Weights of a small image captioner.
Model: 5.11M parameters, 64-pixel images, encoder arch convnext, encoder norm rmsnorm, encoder activation silu, encoder patch size [4, 4], encoder depths [4, 4, 4], encoder widths [48, 96, 192], decoder width 128, decoder layers 12, decoder norm layernorm, decoder activation quick_gelu.
Training: adamw at rate 0.00096, 9000 steps, batches of 64.
Data: trained on regions of photos with short descriptions (Visual Genome), 5.7 epochs.
Rows from block 4 of the text decoder of a small image captioner, named by matrix and row number. Rows with one number belong to one neuron. Each number is 128 + 24 x the weight over its row's rms, rounded and kept within 0 to 255. All counts start at 0.
After each neuron's rows are labels from the 100 texts, of 14976, where the neuron reaches its highest value: "tokens" is the input token at the peak. Only what is clearly more common there than usual is listed. The data: regions of photos with short descriptions (Visual Genome).
# fc1: MLP up (decoder.blocks.4.mlp.fc1.weight, 256x128), inputs 0-127
# fc2: MLP down (decoder.blocks.4.mlp.fc2.weight, 128x256, transposed), outputs 0-127

fc1.188 [ 94 144  95 145 159 107 154 108 113 147 152 116 169 105 108 125 111 128 110 133  79  99 129 136 141 110 123 149 145 147 148 124 143 143 132 140 153 136 145 131 178 105 131 138 139 144 120 146 120 151 114  70 116 179 116 175  92 125  44 173 136 118 151 154 159  94 161 126 133 111 140 135 141  91 114 184 117 143 132 131  74 147  93 119 128 132 113 118 108  98 135 108 136 140 110 132 126 112 128 142 151 144 105 134 119 100  89 139 109 155  87 174 172 115 103 137 143 140 126 153 133 145 117 163 140 103 135 142]
fc2.188 [158 120 168 127 142  98 141 135 123 100 105 150 114 143 134 142 146  94 124 173 153 116 116  62 131 133 103 135  96 160 139 131 141 129 101 135  59 128 172 162 109 103 160 116  72 123  76 149  99 112 134 159 104 124 113 133 170 134 108 157 153 186 145 165 154 101 148 117 101 138 103 139 122 118 119 155 120 120 162  75 154 104 127 125 133 136 123 139 103 117 117 125 126 122 142 140 173 105  87 137 125 131 110 144 154 120 154 100 148 133 111 125 122 123 135  80 142 176 136 117 163 140  96 133 114 123 131 131]
tokens: "<end>"; "and"; "-"

fc1.41 [114 132 133 148 156 105 163 135 114 116 130 133 154 122 144 118 123 130 119 113 123  95 145  81 137 107 158 115 113 161 145 161 105 112 174 127  87 120 127 155 140 106 115 126 106 133 144 105 120 141 107  65 131 181 108 169 121 128  69 112 134  96 139 151 135 125 121 122 112 112 123 150 158 102 125 161 144 104 158 165 107 165 127 100 152 135  95 133 116 112 127  89 128 117  89 108 140 124 174 161 168 140 135 147 128 176 108  97  99 122  96 132 150 110 118 107 102 118 156 174 107 178 124 179 159 126 143 149]
fc2.41 [131 122 103 133 106 118 119 127 116 143  75 173 120 111 120 152 163 165 123 149 147 140 120 103  96 148 126 131 125 181 159 139 133 138 159 123  86 126 111 118 110 131 162  96 137  96 136 154 131 135  87 122 128 144  96 163 141  97  96 139 144 181 122 176 151 124 152 115  86 140 131 130 162 137 131 110 137 113 146 112 122  71 127 120 119 155  91 116 100 137 132 122 136 103  99 141 161 102 156 122 186 132  97  85 161 107 115 135 150 116 124 119  95 104 109  83 162 155 163 123 156 170 127 109 127  96 148 145]
tokens: "<end>"; "shirt"; "."; "and"

fc1.123 [134 130 105 158 155 138 118 159 132 103  94 124 146 126 139 118 126  89 123 132 137 153 113 111 157 126 182 141 121 160 159 141 125 110 139 134 123  90 133 118 141 118 144 127 122 127 144 112 144 121 106 145 145 150 115 144 160 128 102 108 116 146 198 140 175  99 149 139 152 148 124 126  90 113 100 121 137  67 146 160  61 180 125  97 128 123 170  90 153 117 147 112  81 159  84 114 130 100 122 153 131 144 123 138 123 143 138 120 136 148 124 111 168 118 138 122  72 157  82 119 134 117  77 101 152 106 137 138]
fc2.123 [142 146 114 120 104 109 132 105 138 175 158 146 100 147 121 157 101 169  84 137 104 137 170 152  94  89 149 138 110 167 137 120 122  98 154 117 161 123 111 121  72 170  86 101 126 157  98 108 182 135 135 140 151 103 154 133  88 139 140 136 113 121 137 116 160 137 130 112 129 131 104  83 122 119  75 156 165 138 123 156 133 121 121 164 141 128 152 111 120 165 140 173 116 109 125 123 116 111 110 148 130  96 145 133 118 143 101 151 134 159 130 120 115 144  84 139 144 109 138  94 137  90 159 123 167  80 125 103]
tokens: "clouds"; "ripples"; "waves"; "."

fc1.33 [114 113 103 125 127  89 116 127 162 153 101 143 127 144 128 107 158 103 123  78 115 102 106 100 127 159  75 117 122  93 151 104 163 142 132 184 129 155 149 135 162 122 101 154  72 135 128 123 120 161 145  93 153 139  68 148 139 141  72  91 133 143 137  89  87 131 110  95 130 148  78 132 122 125 155 136  66 135 161 143 144 145 122 117 155 109 120 135 137  98 132 114 166 158 139 126 141 131 144 129 147 118 166 181 145 116 110 130 136 141 129 124 186 131 138 106 110 126 109 125 126 133 139 143 136 118 108 141]
fc2.33 [117 121 116 109 138 110  94 113  82 109 148 140 122 148 102 147  89 120 140 146 124 127 117 149 112 180 137 160 151 126 174 163 150 124 126 117 168 124 121 123 100 100 156 137  83 148 105 119 135 155 168 117 161 100  72  70 123 128 125 191 147 167 174 143 161 108 149 116 134 134 105 102 142 125 142 133 128 105  76  95 125  95 113 157 147 111 116 122  81 128 129 149 120 162 134 148 117 126 127 115 113 131 145 135 129  96 138 114  80 158 149 156 135 114 118 145 154 168  90 156 143 131 117 148 123 106 121  97]
tokens: "and"; "color"; "hair"

fc1.38 [110 168 153 178 146 105 137 124 160 125 130  70 118  92 135 127 130 113  85 142 101 148 140 108 146 108 142 126 105  98 186 140 156 125 154 136 135 122 148 135 157 135 121  97 143 195 130 131 112 111 133 124 119 173 121 147 123 117  80 133 127 149 150 121 155 141 144 138 161 143 114 132 122  90 112 138 148 127 127 139 122 155 125 103 122 121 139  93 105 131 117  96 151 158 152 145 142  89 115 111 102 150 126  88 128 108  97 106 151 131  68 141 168  80 140 190  81 123 108 151 132 155 113 104 133 149 142 153]
fc2.38 [171 134 113 124 113 149 154  91 152 130 129 110 132 124 124 124 112 108 110 140 110 160 119 137 142 137 148 120 103 112 139 144 125 100 161 148  65 151 155 164 107 173 161  77 141 142 113  78 139 122 130 117 114 137 172 164 156 127 129 152 125 121 153 121 199 127  97 127 122 158 125 141 113 111 130 139 184 100 128 104 121 117 125 116 118 174 153 130 121  83 106  92 158 155 102 133  99  94 105 154  97 139 148  96 132 126  97  92 163 122 128 140 136 146 165 133 118 152 101 144 114 103 141 120 124  82  93 148]
tokens: "wave"; "waves"; "blue"; "the"

fc1.125 [134 106 114 158 142 152 110 113  96 113 147 136 186 113 104 141  86 114 118 135 108 137 118 101 114 112 116 125 141 173 120 137 171 116 126 181 161 162 109 133 137 162 145 115 131 153 106  99 127 124 114 121 153 142 121 170 140  93 104 128 156 124 144 151 132  71 143 138 137  91 155 129 152  75 134 152  97  91 125 146  99 126 140 149 161 151 110  77 150  79 114 154 107 125  96 198 117 116  97 141 129  96 123 156  97 112 122 132 135 136 106 167 131 120  94 111 146 120 140 104 133  98 117 146 139 128  90 145]
fc2.125 [152  93 119 110 106  69 120 120  89 103 116 115 159 118 150 140 126 132 143 138 135  86 151 133 135 115 113 162 128 163  81 135 101 124 113 143 124 154 104 183 120 140 102 126 134 120 116 128 134 102 178 156  87 136 144 150 151 106 135 170 156 148 134 142 149 158 109 125 110  87  77 134 117 120 154 143  85 120 114 151 103 142 146 110 147 108 138 135 144 141 110 165 120 117 115 149 140 111 159 126 167 171 123 112 137 124  70 147  84 118 163 123 164 146 130 113 145 135 150 100 110 121  78 119 138  94 122 182]
tokens: "<end>"

fc1.134 [128 115  98 130 165 108 122 131 165 105 119 138 148  84 112  95 159 116 127 102 142 151 111 157 141  86 101  87 120 101 107  80 121 107 143 198 132 161 102 148 173 123 169 127 112 154 123 121  77 153 127 112 147 124  96 123 136 104 104 144 115 110 168  89 144 110 145 125 131 144 126  86 123 126 148 173  97 135 162 139  94 124 103 156 195 111 112  93 120 113 102 132 125 143 157 125 131 137 126 116 132 105 137 144 125 104 116 153 128 150 163 163 129  90 109 140 151 131 136 150 143 115 136 171 130 115 111 161]
fc2.134 [115 144 156 166 181 155 150 158 166  78 122 151 111 107  91 113 129 145 120 149 138 153 140 135  81 124 156 131 104 148 151 125 121  62 124 165 128 150 164 134 103 101 146 146  81 117  89 144 144 130 146 115 119  96 106 125 170 107 124 117 143 130 119 112 176  93 130 123 140 178  93 123 120 141 101 133 163 113 118  99 155 136 126 114 105 119 119  99  99 104 127 112 118 137 147 124 120 108 118 123 142 130 148 123 120 118 184  91 144 138  86 147  76 162 125  86 160 129  93 141 130 127 133 125 159 158 118 144]
tokens: "<end>"; "laptop"; "with"

fc1.172 [150 102 112 132 136 119 170 135 143 146  99 166 139 150 111 120 144  70 135 111 115 105 116 102 139 172 136 129 147 138 143  75 115 127 146 152 112  95 106 130 122 105 124 146 117 121 115 129  86 111  81 147 142 111  86  94 131 175  85 101 187 139 151 110 142  91 125 129 132 100 142 157 119 103 128 104 138 108 112 154 115 117 189 137 160  61 141 106 137 140 145 138 113 142  87 166 134 148 156  96 112  86 140 126 107 153 169 134 126 107 112 162 134 138 177 138 143 112 130 117 117 116 128 130 132 153 142 124]
fc2.172 [146 109 172 115 146 158 156 111 154 112 114 111 132 117 110 126 127 139 104 128 133 124 121 173 155 120 150  98  83 165 125 113 119 110 160 103 105 132 119 114 133 144 126 120 145  98 110 129 132 100 105 136 100 158 113 143 110 108 124 117 155 127 149  96 141  55 122 168 151 110 192  80 152 131 108 116 102 144 117 112  71 168 141 146 124 127 102 151 119 162 158 120 127 113 125 155 114  73 157 133 141 109 116  97 144 154 101 126 128 140 120 146 102 195 130 142 143 117 156 153 112 138 152 166 146 127 174 108]
tokens: "is"

fc1.17 [117 170 129 151 132 157 144 125  97 145 169 129 152 141 176 135 130  97 106 133 109 143 145  96 116 150 163  94 133 146 147 151 148 140 134 120  84  94 158 113 152 158 116 105 143 125 126 103 132 167 121 116 147 167 121 130 108 124 122 125 186  95 125 143 159 108 123 125 172 152 142 125 135  75 114 139 132  84  90 142 111 122 149 112 111  69 131 132 143 110 119  68 107 124  96 121 107 103  94 165 106 107 143 116 138 154 135 130 159 146  76 146 163 145 128 128  94 111 110 109 143 149 119 119 131 181 139 154]
fc2.17 [141 111 109 125 131 147 145 143 133 112  80 124 124 124 163 136 126 153 148 116 107  87 179 101 111 186 131 158 125 102 141 113 129  66 176 115 124 161  88 111 122  79 112 141 120 136 132 147 130 114 139 129 137  99 128 119 111 104 112 132 106 115 181 160 161 114 105 114 157 184 129 102 143 110 146 127 160 152 130 136  97 118 129  93 141 206 116 133 142 108 129 163 124 127  88 148  95 128 145 136 156 119 157 112 101 112 146 136 123  95 125 138 122 124 119 109 121 112 126 131  92 109 176  96 180 137 116 133]
tokens: "water"; "clear"; "snow"

fc1.73 [148 123 117 161 169 162 133 138 130 105 156 100 168 135  84 120 130 101 116 138 102 140 119 135 136 115 114 112 112 190 120 110 115 108 140 134 160 136 146 124 163 127 161 120 154 145 134  34  98 131 139 119 140 132 107 167 148  94 140 136 166 112 151 117 127  81 107 147 120 124 126  82 149 137 124 135  91 123 123 117 103 123 106 186 185 137 115 106 133  70  94 147 150 151 133 157 104 126 143 152 156 121 146 158 114 109 107 134 104 138 156 159 155 102 108 121 137 141 122 118 130 116 114 127 159 120 113 158]
fc2.73 [125 128 137 136 139 121 104 116 134 123 132  95 122 160 143 150 112 109 126 140 126 119 117 127 134 109 126 122 110 110 125 151 113 125 125 161  97 128 109 158  90 140 109  96  99  92  96 114 149 128 139  99 119 148 117 161 173  91  96  90 126 107 172 116 158 138 164 130 112  94 173 138  88 136 139 137 146 105 137 141  82 129 175  82 114 121 140 126 144 131 113 108 125 110 105 155 117 111 115 143 156 178 181 143 128 166 112 116 109 115 103 105  98 150 131 138 152 111 138 155  77 147 104 138 120 161 166 214]
tokens: "<end>"; "with"

fc1.174 [151 150  96 118 190 145 155 139 143  90 163 102 126 141 136 111 106 134 152 131 100 110 139 163 153  91 135 105 111 168 116 132 105 107 171 128 139  70 115 161 117 112 164 103 137 148 148 115  88 108 136 119 122 147 122 135 129 149  93 102 118  75 142 142 132 148 117 133  79 157  98 118 116 142 141 166 100 149 150 140 139 164 120 132 163 145 162 122 104 103  74 141 132 162 142 127 106 133 163 116 107 144 137 133 109 106 100 138 114 143 138 130 139  71 134 150 134 126  79 165 102 164 122 110 124 104 138 158]
fc2.174 [118 115 122 119 107 119 129 111 155 117  98 121 127 140 142 120 152 172 128 165 147 127 154 131 125 102 109 144 104 163 145 158 146 127 133  77 116 108 139 147 106 129 125 122 160 127 175 169 143 123 159  99 168 111 179 100 119 161  85 157  94 115 138 137 117 139 129 114  91 133 117  98 118  97 114 129 126 134  85 101 132 210 137 127 129 114 129 141 123 131 147 133  67 101 125 126 138 153  86 100 124 129 113  89 100 131 150 134 131  86  78 129 138 150 145 113 176 125 134 134 122 176 114 146 169 113 158 137]
tokens: "waiting"; "ready"; "next"; "about"

fc1.135 [101 153 140 137 136 133 182 133 147 119 135  85 143 139 132 102 138 121 143 140  97 135 178 115 151 137 164 123  95 128 157 136 134 129 117 119 140  68 146 126 170 104 160  90 151 162 147 146 103 120 117 139  95 132 130 124 100 103  94 127 136 119 185 130 176 118 153  95 162 172 122 106 115 131 109  94 142 128 166 155  68 126 125  95 139 136 188 109 120  92 128  94 112 153 101 145 132 117 111 136 112 107 135  97 108 138 116 151 128 137 106 147 149 121 157 142  84 142 107 139 128 129  62 130 130 131 123 146]
fc2.135 [151  84  89 119 112 115 177 119 129 125 158 134 117 123 132  84 139 143 125 139  92 112 143 136 111 114 131 152 103 122 127 111 153 169 127 145 135 143 135 123 163 136 129 105 145 129 133 101 148 121 181 157 148 119 171 122  97 176 106 151 150 142 149 151 189  84 121  79 154 157  94 108 112 159 123  84 142 114 129 120 112 132  76 135 144 136 158 154  80 116  98 153 151 119  54 130 104 132 140 135 104 132 145 132 154  97 103 145 131 137 123 133 123  94 121 155 105 146 125 126 101  90 147 136 100 118 116 144]
tokens: "<end>"; "waves"

fc1.32 [104 123 110 125 156 118 115 135 150 155 142 145 145 109 147 141 119  76 113  85 156  98 128 122  97 141 135 104 142 119 144 137 116 140 136 151 128 114 109 149 141 126  96 158  85 154 107  81 152 133  95 133 131 129  93 108 130 152 131 128 125 138 161  80 105 118 169 134 155 152 135 130 138 126 134 160  90 122  80 134 139 161 150 151 187  95 149  92  91 102 124 135 107 137 136 165 152 102 118 103 141 130 130 133 134  87 115 120  78 113 163 200 176 104 157 130 142 143 100 151 163 106 125 152 147 121 121 139]
fc2.32 [113 151 148  95 134 107 132 123 114 102 151 157 148 145 141 112 108  87 111 121 138 121  96 132  70 145 101 145 154 125 130 126 139 181  81 120 119 134 114 115 117 101 103 130  94 113 131 113 145 135 149 168 138 146  91 113 127 138 131 175 104 145 163 142 142 120 171 153 151 114 122 138 146 117 126 137 105 104 110 125 139 111  91 125 126 105  91  97 111  94 166 165 150 177 135 145 129 127  77 145 137 138 127 187 122 130 107 118 108 172 161 166 124 180 111 148 133 133  99 163 145 109  91 163 121  97  91 135]
tokens: "and"

fc1.94 [143 102 145 140 141 127 161 165 106 124 129 110 134 128 120 106 132  88 114 122  90 101 120  94 123 145 170 135 105 194 157 132 130 115  98 133 124  93 135 148 121  95 143 109 135 151 144  61 130 134 122 113 130 158 104 169 147 101 121  93 126 118 132 108 143 122 116  94 131 153 146 146 106 112 133  96 124  83 132 169 137 106 113 142 183 100 128 132 155  63  92 132 158 153 116 127 125 124 159 181 172 131 132 133 122 172 139 129  91  96 136 166 134  79 133 128 129 130 144 124 150 143  94 136 150 157 124 111]
fc2.94 [106 104 130 141 138  80 142 157 145 131 117 137 113 116 111 128 163 138  95  99 132 102 104 133 139 164 118 112 150 130 139 135 117 115 123  92  85  86 156 167 167 134 152 103 132 144 128 161 152 126 135 137 163 109 122 111 143 105 137 137 130 163 131  90 114 122  79 112 151 104 106 141 108 150 109 142 139 119  71 106 152 141 125 130 102 138 149 112 160 135 102 161 100  94 108  92 120 151 131 127 134 124 123  96  99 142 173 133  99 100 170 202 126 113 139 158 114 154 130 168 126 182  83 136 153 159 145 136]
tokens: "jeans"; "numbers"; "bottles"; "signs"

fc1.220 [113 106 129 135 127 140 148 141 134 110 134 121 131 168 137 104 119  99 180 133  70 109 162  97 124 130 152 110 109 168 132 108 130 113 119 172 166 126 130 130 134 111 146  88 139 145 158 108  97 114 134 105 141 133 129 162 106 130 106  84 167 116 155 125 144 134 135  96  94 150 114 123 122  79 136 108 125 126 157 144 101 113 128 114 163 129 176 105  96  57 110 136 149 170 113 144 171 130 128 146 124 102 160 193 118 127 108 156 139 125  90 146 132  82 128 146 152 103 118 109 130 106 102 127 124 149 137 170]
fc2.220 [115 118 128  83  96 119 123 150 119  94 124 126 133 154 105  73 145 135 148 134 117  55 123 125 129 111 128 110 107 150 136 164 134 162 126  86 126 125 139 110 138 115 166 135 108 103 183 114 143 145 145  84 163  89 168 115 110 156 130 152 133 122 101 115 126 151  76 134  88  90 128 153 141 141 141 148 128 111  87 121 165 149 133 152  72 128 112 115 138 164 121 104 133 123 176  84 138 140 138  90 118 140 124 130 154 146 144 147 110 152 122 142 165 107 141 137 146 180 120 127 133 157  95 108 129 158 133 153]
tokens: "clouds"; "."; "plane"

fc1.85 [142 119 125 173 145 113 134 125 157 102 111 117 124 105 140 100 125 112 148  88 132 119 100  83 143 116 126 100 142 111 132  63 127 139 169 136 106 118 146 140 131 109 116 114 121 125 138 133  75 110 107 155 118 134 113 148 143 111  88 118 180 122 167 131 163  89 157 157 167 100 160 126 123 112 139 126 138 109 151 127 120 136 197 153 176 110 107  90 112 136 130 137 131 162 109 170 108 120 187  83 128 133 133 100 127 125 139 111 118  84 119 139 139 119 169 157 173 113 160 139 116 140 136 105 119 125 154  94]
fc2.85 [168 139 142 119 138 144 135 120 158 107 129 136 156  88 155  61 120 136 151  95 105 111  95 151 144 100 125  75 119 174 119 140  74 103 140 160 128 148 139  91 153 148 143 116 157  86 147 156 153 127 126 125 126 115 114 122 160 101 144 100 151 116  94 149 133  90 138 120 146 103 160 117 143 102 150 125 144 112 114  93 150 164 135 134  99 104 111 139 136 145 127 127 148 110 113 106 149 122 191 125 125  87 135 108 158 155 161 121  97 112 147  98  97 139 134 126 137 135 140 105 165 119 182 181 124 117 138 111]
tokens: "wing"; "picture"; "tail"; "of"

fc1.206 [ 92 125  73 125 112 144 148 161 152 107 112 147 137 125 176  83 117 105 176  88 142 116 140  87 157  93 111 139 119 122 169 118 137 137 141 191  93 106 130 115 114 126 108 112 103 117 123 138 107 147 109 147 113 121 105 161  89 158  91  79 161 129 116 158 144 121 145 133 124 111  92 107 142  99 134 122 139  91 121 130 112  95 168 173 157  85 151 137 110 144 147 123 122 137 124 139 142 118 174 136 161 101 138 155 102 138 130 155 145 127 117  95 138 140 171 110 138 100 130 138  91 107 127 151 116 117 165 105]
fc2.206 [169 141 136 126 162 174  94 106 178 118 189 118 114 126 158  79 109 118 108 117 115 145 119 121  94 110 132 103 148 137 138 117 134 116 129 126 117 113 142 168 152 106 138  98 136 116 150 118 176 118 152 109 151 140 115 135 151 109 103 126 101 137  81 109 119  85 167 126 158 123 160  97 107 132 146 117  76 113  76 136 141 115 128 168 125  88 136 120 106 140 107 134 140  99 144 111 135  68 149 126  96 102 123 131 161 132 107 116 128 139 131 133 186 138 121 131  85 152 134  78 158 137 154 127 144 149 125 138]
tokens: "clock"; "has"; "sun"; "photo"

fc1.198 [103 119 106 121 147 126 121 140 134 163  98 116 135 138 140  99 144 108 122  98 108 113 168 141 156 131 125 103  96 137 156 103 131 132 136 158 124 152  92 122 191 105 133  92 107 134 143 108 131 142 103  98 157 171  99 148  96 130  68 135 176 162 136  82 151 128 131  98 134 160 123 136 140  97 155 139  86 133 159 121 116 149 129 118 132 137 121 125 130  90 102  95 136 154 130 126 139 105 149 188 120 113 186 186 146 110 111 170  97 140 119 123 142 105 113 127 143 116 110 166 162 124 120 132 127 126 124 179]
fc2.198 [152 121 141 129 146 168  78 128  70  93 151 137 121 144 127 117 105 103 117 126 135  86 106  96 113 189 119 135 138 123 142 140 121 135 110 126 127 168 119 138  80 114 157 131  75  99 100 153 101 151 166 137 113 127 126 111 141 128 159 158 152 107 137 106 133 132 118 136  90 156  73 132 130 134 125 123 154 127 124 121 155  83 144 171 118 122 125 102  89 135 106 146 133 168 144  75 162 146 138 108 150 111 115 146 147 162 175 150 128 143 117 142  74 132 146 161 116 145  89 110 151  98 141 149 133 150 127 120]
tokens: "<end>"; "hand"

fc1.58 [140 111 112 168 162 141 132 146 135 161 108 123 111 130 114 118  91 104 150 124 144  93 122 111 114  98 143 166 107 150 111 102 125 136 149 144 140  96 134 179 136 125 151 138 105 166 116  81 119 145 131 108 110 166 142 167 134 120 118 151 142  85 131 102 139 131  95 122  78 164 123 143  83 100 144 126 145 145 108 156 104 130 120 148 169 121 147 120 149  91  91 157 131 117  69 142  80 162 140 131 129 103 117 125 129 165 144 100  97 130 111 158 165  80 148 131 171 110 140 117 158 132 106 153 157 110  91 136]
fc2.58 [106 102 134 108 133 132 119 109 121 149  96 131 130 111 124  72 131 123 156 115 154 123 123 104 139 123 150 148 124  61 111 131 114 128  99 116  92 131 143 143 171 111 114 113 139 180 144 162 145 133 140 128  87  99 142 107 131 135 117 135 122 133 110 110 136 137  40  86 149 160 134 138 132 156 152 150 170 147  81 149 122 149 136 149 104 105 140 165 154 144 133 170  93  87  91 123  96 180 106 117 120 119 128 103 105 152 143 130 137  94 116 144 118 109 144 147 134 131 113 150 107 168 132 114 188 130 129 143]
tokens: "bushes"; "cabinets"; "plants"; "leaves"

fc1.153 [107 123 120 118 142 166 156 101 181 109 147 125 130 149 108 115  95 125 143 101 155  93  95  95 106 117 144  93 100 138 114 128 156 123 113 163 139 147  97 124 137  83 152 106 104 130 172  92  86 132 147 120 133 124 142 153 101 130 102  76 123  72 174 139 136 116 103 140  91 142 100  69 138 116 137 116  89 140 149 132 118 151 154 151 143  86 146 139 142 105 132 151 143 163 126 133 115 135 133 109 150  90 115 174 122 152 141 148  94 158 139 109 154 132 171 115 136 122 120 165 149 175 115 149 130 111 126 141]
fc2.153 [117 146 128 103 140 164 109  96 146  84 154 139 148 136 108 136 139 173 145 141 123 134 147 156  85  94 172  90  77 107 114 125 121 135 164 109 109 102 132 115  99 132  63 133 144 107 135 112 170 174 108 115  77 126 112 116 135 141 155 139 121 102  96 111 112  92 161 127 142 108 150 134 121 136  92 114  79 120 137 113 132 151 157 132 108 118 107 164 147 135 132 101  81 139 170 144 135  96 137 151 148 141 140 109 179  86 108 130 137 144 142  94 165 181 135  97 134 127 108 126 119 127 129 150 143 123 126 127]
tokens: "and"

fc1.82 [140  90  85 196 134 151 101 100 115 120 131  82 160 105 134 135  75 111 128 119 128 136 140 111 160 115 118 127 133 154 151  95 133 126 128 152 133 140 116 157 141 155 131 115 141 134 147 113 150 105 115 158 149 154 137 136 171 131 126 126 193 165 102 132 112 140 124 147 152  83 102 148 141  91 148  99 114 115 123 124 124 129 169 175 121 144 138  87 118  81  97 125 145 139  99 139 151 111 124 158 135 121 115 173 153  94 149 147 143  87 106 137 139  60 112 140 158  94 115 138 133  93 121 110 138 129 137 104]
fc2.82 [144 115 130 137 147 129 109 106 110 122 140 143 154 108 139 104 135 148 143 146 128 144 130 111 156 169 121 164 167 119 107 134 119 162 122 155 196 147 114 118 135 155 100 166 180 122 126 140 137  96  88 143  89 141 146 129 130 143 117 130 132 167 102 113 100 164 101 111 106 123  87 136 124 119 145  93 133  98 122  84 144 122 132 144 139 103 174 130 178 126 120 140 169  50 110  81 135  96 120 134 140 112  98 160 144 121 101 136 144  76 145 129 122 172 121 138 145 107 155 129 125 122 164 124  98 115 108 149]
tokens: "clock"; "tower"

fc1.155 [ 87 154 116 126 133 135 135 107 151 110 128 116 141 113 137 110 151 120  80 151 100 189 160 117 162 131 129 137 122  72 145 119 129 158 145 139 104 125 130 133 139  88 140 118 145 104 145 135  66 126 129 126 112 122 110 150  89 138  71 126 179 130 148 136 142 113 174 127 129 106 137  90 166 116 110 162 120 127 129 131  78 119 190 143 132  92 104  92 123 141 141  70 135 138 156 115 134 129 160 124 129 123 157 127 153 119 109 150 133 146  91  98 147 147 133 158 103 106 102 163 127 142 122 100  90 135 168 137]
fc2.155 [136 123 141  98 142 151 139 156 102 182 174 131 104 101 135 119 140 121 164 122 116  92 117 151 131 160 177 124 122 112 123 108 122 130 152 122 140 145 110  88 175 190 171 127 132  86 135 102 147 108 125 163 145 182 147  93 142  99 138  87 135 133 127 131 161  94 115 119 121 149  97 131  88 138 120 142 151 178 102 123 126 131 118 120 107 100 151 142 170 138  83 131 161 116 122 107 123 103 148  72  73  94 121 120 154 144 118 132 141 171 118 115 110 147 132 128 122 136 126 120 123 124 101  95 131 138 116 155]
tokens: "is"; "of"; "tennis"; "like"

fc1.196 [ 95 154 153 142 164 104 166 134 157 136 127 140 121  92 142 109 135  76 113 116 129 108  94 130 134 115 131 125 121 105 166 143 113 129 139 146  98 101 149 125 107 104  81 143 101  98 140  89 117 120 105 146 116 164  76 158 160 148 103  95 132 118 149 128 116 124 155 163 129  88 131 164 120 127 118 137 144 113 159 159 114 153 157 155 165 106  88 153 121 125 155 140 138 123 113 141 146 121 154 156 163 143 103 154 145 164 139  84  94  96 107  91 175 143 174 146 102 118  86 150 114 115 108 108 138 137 128  98]
fc2.196 [172 134 121 146 168 103 154 103  90 134 187 126 119 101 127 130 132 179 153 111 126 134 119 134 102 134 155 110 123 118 107  85 133 151 138 141 114 116 135 118 103 168 147  82 138 133 160 145 143 119 131 140 127 143 139 146 118 130 129 158  91 125 108 125 100 107 132 142 152 111 103 137 134 122 119 144 138 116 101 147 124 126 138 160 142 130  85  49 117 129  76 148 147  72 137 115 101 116 120 146 177  89 101 118 141 146 140 157  83 111 154 132 133 121 159 170 158 100 139 131 115 136 139 147 117  91 173  79]
tokens: "wing"; "tail"; "mane"; "collar"

fc1.12 [124 100 103 182 138 111  99 118 138 145 116  97 136  84 127 145 128 119 114 139  75 168 137 123 108 112 150 151 133 113 132 129 148 152 138 137 151 105 128 136 173 112 143 148 140 152 117 106 114 174 126 138 130 190 130 172 148 111 148 136 173 145 120 152 131 148 126 125 157  94 154 133 108 133 133 137 129 109  94 152 107 126 167 167 132  73  92  64  82 116  85 101 151 133 118 119 155 135 126 135 130 112 122 132 141 138 100 108 115 161 119 149 157  64 137 166 121 126 125 121 132 133  91  98 170 145 113 113]
fc2.12 [160 132 124 106 113 121  99 127 131 128 146 135  96  96 114 130 139 159 137 113  79 103 125 126 141 116 177 153 114  90 147 158 138 137 108  73 121 122  73 111 123 104 108 129 147 133 151  97 174 101  88 131 110 159 141 125  97 127 143 125 123 178 138 149 112 125 106 128 205  73 155 160 121 177 160 149 152 128 103 180 107 131 138 126 157 122 104 124 137 104 142  74 114 158 157 120 115 128 160 136 143 127 126 103 128 133 122 159 177 109 120 133 122 166 163 132 130 149 120 116 113 117 134  95 134 117 130 123]
tokens: "water"; "ice"; "surfing"; "trash"

fc1.233 [137 184 137 165 116 105 162 123 131  96 126 118 176 107 164 105 123  72 115 130 119 152 140  94 158 142 131 106 137  92 149 134 133 152 124 114 120  92 173 138 139  85 121 105 117 129 122 135 105 135 138 130 137 144 124  99 130 111 115 108 136 144 181 125 111 116 178 100 149 106 104  94 140 111 148 129 130 105 178 139 121 144 175 126 128 155 122 117 104 128 120  65 103 149 129 134 109 144 159 134 113 138 150 110  91 166 144 136 122 131 124 130 168 119 147 124  84 124 148 162 141 155  53 112 111 139 164 109]
fc2.233 [165 114  91  75 110 134 139 111 128 153 129 131 141 110 169 157 112 109  99 113 137  77 146 151 130 130 135 142 155 100 113 110 134 114 134 120 138 167 124  89 126 151 113 153 154 111 120  90 116 166 125 152 160 147 152 130 157 146 142 149 141 123 111 151 179 120 115  84 173 140 115 103 107 107  73 143 159 130 129 143 164 115 126 137  85 141 124 154 147 175 107 129 196 111 123  89 112 127 158 117 128 135 122 141 132 147 125 126 114 108 164 130 192 120 137 130  77 131 129 124  96  98 147 104 122 121  92 133]
tokens: "is"; "beautiful"